A small image classifier, trained from scratch.
Model: 3.25M parameters, 24-pixel images, arch mlp_mixer, norm rmsnorm, activation silu, patch size [2, 2], width 192.
Training: adamw at rate 0.0024, 21200 steps, batches of 256, held-out accuracy 80%.
Rows from block 5 of a small image classifier, named by matrix and row number. Rows with one number belong to one neuron. Each number is 500 + 40 x the weight over its row's rms, rounded and kept within 0 to 999. All counts start at 0. Numbers have three digits each.
Before each neuron's rows are labels from the 100 images, of 14848, where the neuron reaches its highest value: "lies over" is the class under the peak. Only what is clearly more common there than usual is listed. The data: Sentinel-2 satellite tiles (TerraMesh).
# fc1: MLP up (model.blocks.5.mlp.fc1.weight, 768x192), inputs 39-77
# fc2: MLP down (model.blocks.5.mlp.fc2.weight, 192x768, transposed), outputs 39-77

lies over: snow or ice
fc1.251:535535500438500567644500488480467442500500500500532452537513479500500500596533520476500500472516496568474500542536450
fc2.251:505500500434457462500480576500500524582548564535500500549617559506588443500500471500527459500500522500500471489500565

lies over: crops; built area
fc1.241:451466500443475500500534436498542500500500555471518575473621500494564578491527479500572500613533473500500535500500500
fc2.241:477437500541471500500502557464445496500474544480476500500429500499520543533467418500500513443500500500500546477454543

lies over: clouds
fc1.678:461500500500592580511550644500460500500603524500557509607528450500500527435500500500572500500559553548500500497500500
fc2.678:447500500510500516500546500601456446578526579500529607532500500585454508500414509411500500521500495476500500500534477

lies over: crops
fc1.142:491473508510494496500521500500549491512500500497513517500628502464565540549500571500500574553591467459494500605561476
fc2.142:514509505523558500538500500511500554463539551508535500569429500507515500479470567534538521520405448459555565490475596

lies over: trees
fc1.399:575505523459496518510500580500486500536500500443488500605500456526537619549488540514555500536478496587495528495551516
fc2.399:500491488510500519555470559553500550520439500500499540471500480500520500491547475500469553500406539463500444436500500

lies over: crops
fc1.651:500484467459500589518500600494486554500500466534552548482587448447536510469490524528483473500562472500500500546526498
fc2.651:496441476517472500467502435527442500467461496500454482486500500500566500509500515521454526530509521512536399507440500

lies over: rangeland
fc1.230:523515500508469533544546549490532500477511463549500492463474514500600500538483575452462533524462488516500536498552552
fc2.230:412500523500474485515495525525472469500538472494510399529567517497303469496482546481414480484512494442476492540428475

lies over: rangeland
fc1.624:439500556532464506590500500459525542460526532500585500467515532463500469576477500519544588500518500500493561500549500
fc2.624:500500374488500496500496502543500501500490529477536336503497506520405543500557517520500484493500500465545431515508480

lies over: rangeland; bare ground
fc1.258:500552500438500486617479517480530503533568500575525507500487511483500526572441481492500500455447475583492500519500561
fc2.258:500570500500500500446464439517516574587508510500486424534500553540510527468500481537536455500481531500378399500528562

lies over: rangeland
fc1.564:500541449528466455522509503545500548500507553498500500498563521505573582481500582477605563435500500500567571540500614
fc2.564:514515500500500529510500493556519533524500504549524263503504535534495393524500434529482459518518471428426587508473485

lies over: snow or ice; water
fc1.575:461500500473502591504563593521527506540500483500575500522584506436500488467568478500500425500562500485467500589500522
fc2.575:485500505529498509463500472500524476488500500500440369452439520500500485558463475436548554510500481500545501500500500

lies over: clouds
fc1.419:566460500500506500533597500413500500445508500488566508500441500500500438482480557474517511551500588520505527500500500
fc2.419:531500500500567500462441435525468539500445479566535500466500500500500500459500533588500500500500374503548500440500535

lies over: rangeland
fc1.61:553500555459463510537544526504500500457500500511500585500510500517585500500477528488523474500500551576571500552556500
fc2.61:538413577500438502447500500546500417487519450500438553500551412502515519533500515471441588579496499500572432522518500

lies over: snow or ice
fc1.708:490500426532473485597476543548558602514494540520574494509481561555500521464471500500489500452461540500555525541570594
fc2.708:459532500500500474455457529503500524500500492500365524516547500457417505500500459476503544455500501471454552500496487

lies over: bare ground
fc1.671:576546500500526497577500495513547506509467564469467500500500539500500596489500500517500444519415500587500569500550559
fc2.671:496490500521540474500500512472543517542513487500459500442483500530383418485489527501446500542500511358500500500459489

lies over: crops
fc1.345:500487535500511520488582453452546488488502526457541500500500500439542594476516500500520500489500502500500530480545600
fc2.345:442500435469436500446539485533499463500500500463500500510500506508500491574528500500500500500500542500549500407612524

lies over: crops
fc1.215:558410500542490486570500509436473546515536513500538500535500454502491491482438562513502611471500500570529500494500500
fc2.215:460524502479566487489557471519598489378516484523545557526543503495560523515556500463513480500500477424557514531510588

lies over: snow or ice
fc1.726:463500534533554567517572473477500581560500532565500500556500471589500544468561500579455484649500473500478500473576500
fc2.726:500558544372560427474500551523537500500478550545500481500500525467447500547500529415500421433451571440500547495492534

lies over: crops
fc1.376:546409500537499487579500513433475546530552531500551500530455453500495500494446548500500608475522503585529500505500500
fc2.376:466532500500565500500534500524599493394505500500553550563551497481578504509565548474543500572469457458550500500500571

lies over: crops
fc1.717:500455450498500567534584604500518536462472465500576507500514533465547532459535500500481447553494500500500481476497500
fc2.717:500415459507500500487568500540493442480481469499450500528479477529526556555496504478457562537474500500556402523518466

lies over: crops
fc1.721:526457508527467451500500484424495496506465597467500493540500500459527618500471511500500506500450451554563483474607506
fc2.721:410527500493521508475535500552523459500520500500495500528391466538496488526500464550443500510433450442500500404531500

lies over: snow or ice
fc1.449:517456500512576581529591475445500500503480489521522500500519500528535509498500562500500560629495500500500486479509462
fc2.449:467566498426505475485571606552562500455500500558551500543500568500457538513491500483502500473422571448480578511500476

lies over: bare ground
fc1.77:554535523451500549594500461460500454571500500500513458519500500500500500584493500477500530484445537567493500550500507
fc2.77:500500503479521500500444480554534566603560540500452499554536547521533500500534464500510423541503561492444407523555542

lies over: rangeland
fc1.524:504538552466484500500539454500518505496455511500509548500592499500512476460489555500500500553452500496500553524504551
fc2.524:500467535498486484464498399508528511532402548500500484500520451422500500500500537495500465503473428489500409577498357

lies over: trees
fc1.324:492500590535587548500500500533514523482473500500500474500500552559473434456535504494500494554500447551500500500490500
fc2.324:500521500500442500500515481476471500500515414500500412500487500500500500556485400500500512489466440500500500500386500

lies over: trees; water
fc1.110:469526442455500500566500500500528500558520500525560500500470583519489526491468524500500452466515587482537493549586583
fc2.110:539494496531500448500496500467409501500524492415500500500500500500500533530461505510463500427499500500545500500491567

lies over: snow or ice
fc1.93:489500500433594470500500500479558487500500577580500573590538467569466500574534500472529532612539495490500526510496500
fc2.93:500580498468535553479503500497530520449505523500500449528468500409497530518500469500471398598354500456450500463620531

lies over: trees
fc1.653:595508554414478500535423500511534480467523500508500500500548496500480500512455524500508476539491516513500552500501521
fc2.653:485525557533596540473528500533469512516450483530500451500500511533378458503489556500454500606473500510459556500410410

lies over: rangeland
fc1.583:456497500523477562580485501444491505543532541500562515455500475475500475581522528469463535500605463516463512522524509
fc2.583:440545385500531473500463500413500500500500477500517511516514451500454486511503503490500485475477499500500507493451487

lies over: bare ground
fc1.329:472528500439500500582500545560532500540604500586516487486500529452549500528465484487500469463465500568500519529475521
fc2.329:414544500580517506500445442468488531551453461500440459544537500500426536386467500494508496515504495453404405515473537

lies over: crops; trees
fc1.236:502500514459558516569496456502600500482519500500547559569554475500500526439580502517550445557500548487500503500500512
fc2.236:434466500500487490500577486476465412520500500502458555552500477518524504541458487535571571479494556500500498500424500

lies over: crops
fc1.387:500451529456500592500551524500556497461494463500569500500598480500542500457478506525500462524587500500501500570512500
fc2.387:450482510522500419500541443500500410500444500482475500500466453540500500532509500508451553500500500500589442501461500

lies over: built area
fc1.442:500500590491441500509572500500534476525500621601500514507500500589500474500526500573500610575500571500499540510559545
fc2.442:424530500485464517535518500505571501500500532541556462537500565500512493562500500468500440500449449482470526472500465

lies over: clouds
fc1.703:459472500569556500546500508500485587500545570460503491515500500567500500466457476526515616486515559506574542493500500
fc2.703:500500547500500500383500502499558486545451500500482500500618500447598527587500491442534500640500451476500500514500500

lies over: rangeland
fc1.567:505529500579500491578500476470598511462520500500572512516557568523500473548500548507500604534500500496500513500500489
fc2.567:500500567468494500500542416562427500500521500500542522579500536494546500500418535473550426418510461521554500500482513

lies over: rangeland
fc1.503:430500500438500479500477532465527527569641500576500576462516459461509500500486500500500462493584437483476525593493493
fc2.503:471500401485499485458503436501411500453469500500500500500500516500525542563451466483500519422500518500507500472436536

lies over: clouds
fc1.428:500500567499539581544537450433492500500525506493500482500523490598470500519549471525593509500511483556500579500500485
fc2.428:509501506500419538500464442486492473587496463521406500500500473500430490404500529532520500499548453511538515478500479

lies over: trees
fc1.127:533476560471561439490495453567538473444496493503500525584527491500516574465517500500500479500487497502500500550477500
fc2.127:467485435505500497500500535381500448500500435500481500500525481487497500537500500494451571521482448459546524524509510

lies over: clouds
fc1.304:500465519504477535483617500413544473500516574500511500500501491564500500511567548594459557556500525503443565500609529
fc2.304:500563541364500488416496522517541487483530500558510482522531512535496500527500502500455391488416500448563537457482559

lies over: crops
fc1.636:500434551500588589500500500457483536500527511486491511500457458500500524500500597549475522474523500586500500500500465
fc2.636:514438486530496496505545500543508500500474500500504500479500570500571601517505446502549500486494500500529500518557539

lies over: rangeland
fc1.2:500527523500500481580484521491508500445514479552507516480453531489533519578454500456500539503454484528500578500563524
fc2.2:443453551520500500511519500532488477511581497500500468517542512500384423500500527536416482515519514425514498530407476

lies over: rangeland
fc1.116:503500500500500519587488425566589487426540500560502554500565500540500485500500582500539507500560611519500500516500500
fc2.116:504531500500479516500574452500443509506482487500520494500479552523503500500448500500564500527500485518466500481531394

lies over: crops
fc1.539:500465584585530500500500444500500475500524552500510500500466490511500531500500500523500536552558500585500500449500424
fc2.539:518500464500500557525470469500521500500498500500466564500463526500561500569500500500500500500447500501500455580488648

lies over: snow or ice
fc1.604:454511495468552446500500489508571500477500511566479547482500500467514498459500527527537500478442500500587533469493564
fc2.604:509487430545480500500522548500500465474429466500531500541545517524500500515468500500500543480500554507553369545509500

lies over: trees
fc1.602:513519468463500576500491564517555568487500500500525543536616467500539575540527580477567500500500494491500569603581473
fc2.602:534507556531471500547473500479503552428525500510561453449493500480456468456520500547582574514480447515525546540494547

lies over: rangeland
fc1.37:500500500500467536590500500471484521545597500570557496497502476500479491500483552500476500500605500510514600531554515
fc2.37:500526523500561568500555500500502500500549500474500412452527500543479500397500606498491500500505476500500543535518512

lies over: crops
fc1.507:579429564522500535548500514471477531525536551525500495500500489500500504510446573550496514462462388622485502476548500
fc2.507:500484458500477500516530500540528544479483505500528506474521539537537532540500482474500480500551551480541500468523549

lies over: snow or ice
fc1.18:500500477500563560508500500500500562471608550585513650549574466564496511486567500525500475619500500490471500492500501
fc2.18:495525453491453450477424500497500544557516553500477453500519500500526509550500500466487485396500549469448479500494560

lies over: rangeland
fc1.214:500500500545500547503493500442504591453513516458561500484486520500505493592452500542500591508460500500500524480545500
fc2.214:554500508500500500493537518526524490434500500537500379500445500513371500496565470557500500500479500453500500500496434

lies over: trees
fc1.637:500500581500500590513586500538536500490500500500598522514580500519510488437531495489573447544500500487500481494538500
fc2.637:493554500487435474526569500500502498583411500570421452447500474488500500592402493517567555495500489560555500500436565

lies over: crops; water
fc1.115:529456461471500567500500500432562500468500463500568567627578450500500537484525580500478500544500536478559500522533473
fc2.115:327500550562404438598526533431517451420500499485570495463500500476461445500500474561454541500576450500500500492492454

lies over: snow or ice
fc1.407:495452538510546500533583510406531490500485566477502551500498427520551519500556490509535566619500526571545538494500500
fc2.407:484565500462485530534510479527500462458536541422500500493458495444500500507515500522480418524500500498517512500500500

lies over: rangeland
fc1.102:500504465500500506527588457462500500500500609500557597558554461519500516454539555500530533536500531471491544551505544
fc2.102:503500500485464483451472585468541514491541492552545509523423551515576500539500505500466500500483486498446542500530608

lies over: snow or ice
fc1.403:478500500500576599555573440479590500486472504502551478501581500491477537428642522542500455581493527500500485494528502
fc2.403:529469402491488500533590495545500495489500478516504500522533524492500561590462465500500500500403558500547506456603470

lies over: water
fc1.306:562482500521439500489478597493464550500563467500568528599588500496526490540458500555475637500548500500542540540532490
fc2.306:468535497500423500500500542543500531454491392463542543555486521473529500476451540503500500500500495500499567571515500

lies over: crops
fc1.292:500500521500434500558530514500500500486500500481485500500562496445478592559500545500572508406475450573540517455601551
fc2.292:518444485489449509547537513500531500484431547505518462378479480544500452532513416481508500487563533504520500404500542

lies over: rangeland
fc1.128:500500500500538575504500436568535500494483500500527512500535538464492478451577500448500415549500500500493500557500513
fc2.128:516474500511427489481500391500424500500398456500472428500476483518500469594456500490514500549479500490542389529503378

lies over: rangeland
fc1.588:526455516500500521500571587517500500469500500462544512489500500500558499500459509500506466521500559523567500531558528
fc2.588:487459547521468486447536500549500388464500490500461522500500437517500500542537500474434579555500445497530420500507445

lies over: rangeland
fc1.427:500464548500516490500530500504444500500500488528556500457518498485529485497500477500495505501505532536500496514572527
fc2.427:472500515520470498486515503543476467485489500500500459504500500532470515506521500518459538542455470500475406513510435

lies over: bare ground
fc1.452:500553500431494530643470500500525549539500471500550513525544515501500505449493500505500461480480471474500541547510548
fc2.452:552500497500573520408545457520508500536500519513425415464500500524492500500533551535439500574541500500471500511505500

lies over: bare ground
fc1.654:449500460447541500500500567500564489500567500500618609505515500447499602447500541521500412491539557550536537551500474
fc2.654:372432447541524407503507463500511407444489529494488545500394464479401500534500500500446537473524467509534447516452454

lies over: rangeland
fc1.682:512500474541500506552500564425549565442587500500592576497578500429471500532499555575500525500589500517578572500500462
fc2.682:425479500529455461543500466580523500475484395549526500543542495462438514500529500500500508449535500500520500496464482

lies over: clouds
fc1.89:503514500474450617500533496446493500500563500567500500523483464515533525584421500500500517501498500500493500542500535
fc2.89:451556599500543502500500500500557500534544586444500458500411474500567500427550455500500500536548485568500529415487542

lies over: snow or ice
fc1.365:472434538499557493532578497462500500476500608514500523542476474524500479538565500508547574647500536579506517500500560
fc2.365:489537517515493566500511486500519452383500521435519512519498528470500532500508447561459452571514468480484505479547435

lies over: bare ground
fc1.168:500500500397435500500534494442565500443500479541500527518582500454516514500500510500448484554507500458519506504518500
fc2.168:500404500632469500511424529580457496505500503500443417503500520500500570518513446463500500500500393500500600500549464

lies over: rangeland
fc1.55:453474570500456500607507500532517509547506604500524510490495500452549466565481500442499495500472435563463515536556585
fc2.55:439480544500500466500465500484434405514513423423525367500500500521386487519510549480500517500500456500500500555533485

lies over: crops
fc1.5:518500465503500477461490500514539500582482495500500531525500535500517596500474577459544492447562462475499522555591573
fc2.5:520446538503500500538532451471500500415500500475569500467533532467508524539500500500589438477446520500575500456478525

lies over: crops
fc1.520:500425516500500444500521446517500440500491500474553500629553500500535573491461535453518500489458498476473500500526492
fc2.520:352449451500482491532482528412500473501459533449487493500433463500518500541514378540477524522500441471538500473500475

lies over: crops
fc1.561:565500428516479453542488499482421527500534572497519523557500500509532594452465598488566511454515537500550496571505572
fc2.561:500489480513472519500500500539531537578500484584533463500500560528547399545551420500480500531536447412363595538482546

lies over: built area
fc1.318:545454500569500500567500568422469589500582579500500500515500486547500500464455565559500613467500500605536500482500531
fc2.318:459503490500500500500529500520586500446500487563539554500552551500577514540547505533520479549471465444534500500500560

lies over: built area
fc1.759:452500580491566500528569500500502523546547556597499571500496413604537500497500500532500574567500462471487500538500520
fc2.759:457541469519471489501515580466488466495500543534500437495500548401470544539463503472483523516467489441476538503454442

lies over: bare ground
fc1.579:526481500500551474486554380500500477500449588455478500490457500526500531500570500480590536559500533643519535500500500
fc2.579:533474470477500500535527541479575406483507430502502508463500426479500484432500500559498485500500498500522500513500481

lies over: bare ground
fc1.406:544500458465563500500504500473599500470590551500500622565510500500467565478534543508500461500500522524561563531515491
fc2.406:468500474500510500459496472446541393389521535500500499501419406443395461514500500499476504500500500500497452500500500

lies over: snow or ice
fc1.320:499497481444500457568520594516518535512547500500583556536511500474500500563500451449600604500494561500565533537500558
fc2.320:497451476463498500500500459512556511469500399535477546560536551547491524500419500355470500423500461501547543490509500

lies over: rangeland
fc1.431:504526500442547479533513500527619457463500500500574500526500505500500500500500500500500379500474522500500578462483533
fc2.431:424462460500500545500483500475473499500452450507414500543447562563479555566500500500497575500500401500550496599446506

lies over: clouds
fc1.757:500409536530575540525610493494537467500489469458577491509505500500542539483543489493567520465500500487500576500500475
fc2.757:485479460465506452451539523455542411500541500441469443500521469527470511583436500435481551566440500469541522500500539

lies over: trees
fc1.482:505500500434624547600539470500589620454500500546500534533558539516464492433514535500500466560500549462500500497515470
fc2.482:611500500500500500474500498500500500570500500500464523411500474513443500500500500500528500572361548500527500475500458

lies over: built area
fc1.373:470500500414518500500500500473500500500500448500525518500590516513500500577553500479500500640568529468500498500484476
fc2.373:500476500500506540554500500500473555603500533554500470595468500500519500574525445480518500500500466500519500541500500

lies over: snow or ice
fc1.680:484515501478469500471500565508492535500608523499500613529490500528489500529500500549538500522613500523500546556538500
fc2.680:386523444436500532479473461500540550414452459483431538473500500449367568500500500500500509494500500500483509513500447

lies over: crops
fc1.209:562469454467528568538545580500546525468500484484568555517587451509506464478553519500496470539499520500589514500500493
fc2.209:423448500592500484551543456428457398469387538533468514468500466560587510538537476547460555573546500535500466509500454

lies over: bare ground
fc1.764:462500477521553500500500523500588454500578571478500540589496500500477552576500491500500532500506461500500500466500519
fc2.764:528500463476515485500560500493530355423500500500481523500448372532394458500500500502429536525486463500451457490473443

lies over: bare ground
fc1.14:500500500416485509611500449440500481582544500567554502500518466500500498500480531538459500472567455487470572558500538
fc2.14:568515500512500545500500500537521511507552564480409396424500536529490561398566569478517500562507500538504566539539500

lies over: bare ground
fc1.155:500500500464442515530500502447504468484545524542535536532482500483500500552500500491500583464443500534500552543507577
fc2.155:500559517552533543445500435500500579533500560500474454505446521542500500412500509500558441500560544500424390500525500

lies over: trees
fc1.397:486473528500604600557500575500500500471500500532500494500500460500500485448500500508460500650500500476500486518580500
fc2.397:498500538529470453500500538497450500582419500500500500507500520500500500500424443424500500465500555586442500500467520

lies over: trees
fc1.563:500462484499500500573489504442557553452525468500587563500572500500475500550485492503500624500555592507547579541487465
fc2.563:455500501500512500500500458551498534450468380522574545590542562472521558517459510471524467500482471500537547523513494

lies over: crops
fc1.540:500500500500495500507473436500495537493500500457597485554523556560499573603445493500486551500455410536575516481589500
fc2.540:467500534500500500523500500500480488500476554526500465503341481531442513500521403567486467479562500412473500449530500

lies over: trees
fc1.766:509500446512500461593500500546500578500548519500559500500482539553475522484500492500500511442539500500542562500524593
fc2.766:500500486490500558500500468500458500562500500510611500500395500434615416488500500500505500509500476511367572496544500

lies over: rangeland
fc1.532:500500469448475532616496500499506473573539500529559500500507499483500525452492500500473442488600500487509500532527572
fc2.532:514518493552500503448509500512458485500545504491423453498519477584503551458500579500433500500544491500500591500524503

lies over: clouds
fc1.608:503425534509575566516633500474471480454500472500564500500500500471503512489538500546500504533538500553486500471536481
fc2.608:430492520462500439500500517536514500526530543500500546566502534513500500550500553457479524497479500469542593535464540

lies over: trees
fc1.11:534499482492471500500500516500558500468459500457563487513563526544498463500452548512500440500470500495500504595583503
fc2.11:399545575500491467532500500500500468508461500510422412500448385500405446583428500517538521515500435531516487500500467

lies over: water
fc1.647:517500452495530555579537526485500574477533484501606542596611464514492460500461544538502543555500490500500500500594467
fc2.647:447579530505491500552460551475502504453467543495561546437500485431447500476561486529500500515454459518443475455500492

lies over: bare ground
fc1.49:514438500500552565507592553423460480549481500460500500500500481482546562500526500474536538548500500588546564500499465
fc2.49:495500500523500500474512475526535506549552500362500486500499472486542515505465476447472465500524483500499560510513556

lies over: rangeland
fc1.762:456500464485501579618500500500518468573531497511608500507500542479500525490486555500468466441528500476566500556550605
fc2.762:517521506500500500501500500539434454500500527458382400480519500500456513480500554486500494500524490512534500488490500

lies over: trees
fc1.436:515525500500500586531514492500563566464551553500567500481500500612477481578506500532551528580537486550500492491555476
fc2.436:539562528500466532530543514518500480481500494500519462515482437500395515486567500572418536532500503500477449443492442

lies over: rangeland
fc1.319:485500452461656500500535635438526500500571538562500544481619500500500513502500500500449438583500500500510532500491535
fc2.319:571475483505500523497416520448377500500521500522500540424418500493495546500501479500439558458559500514500500454531500

lies over: rangeland
fc1.536:491484461465564509526534576439575514500485470534500549531514463539509509445526500500500500613500500443500464500496470
fc2.536:407500497555437500529569500500485447487500450563495451500500562517502506500500472500500518480450595438460539500500450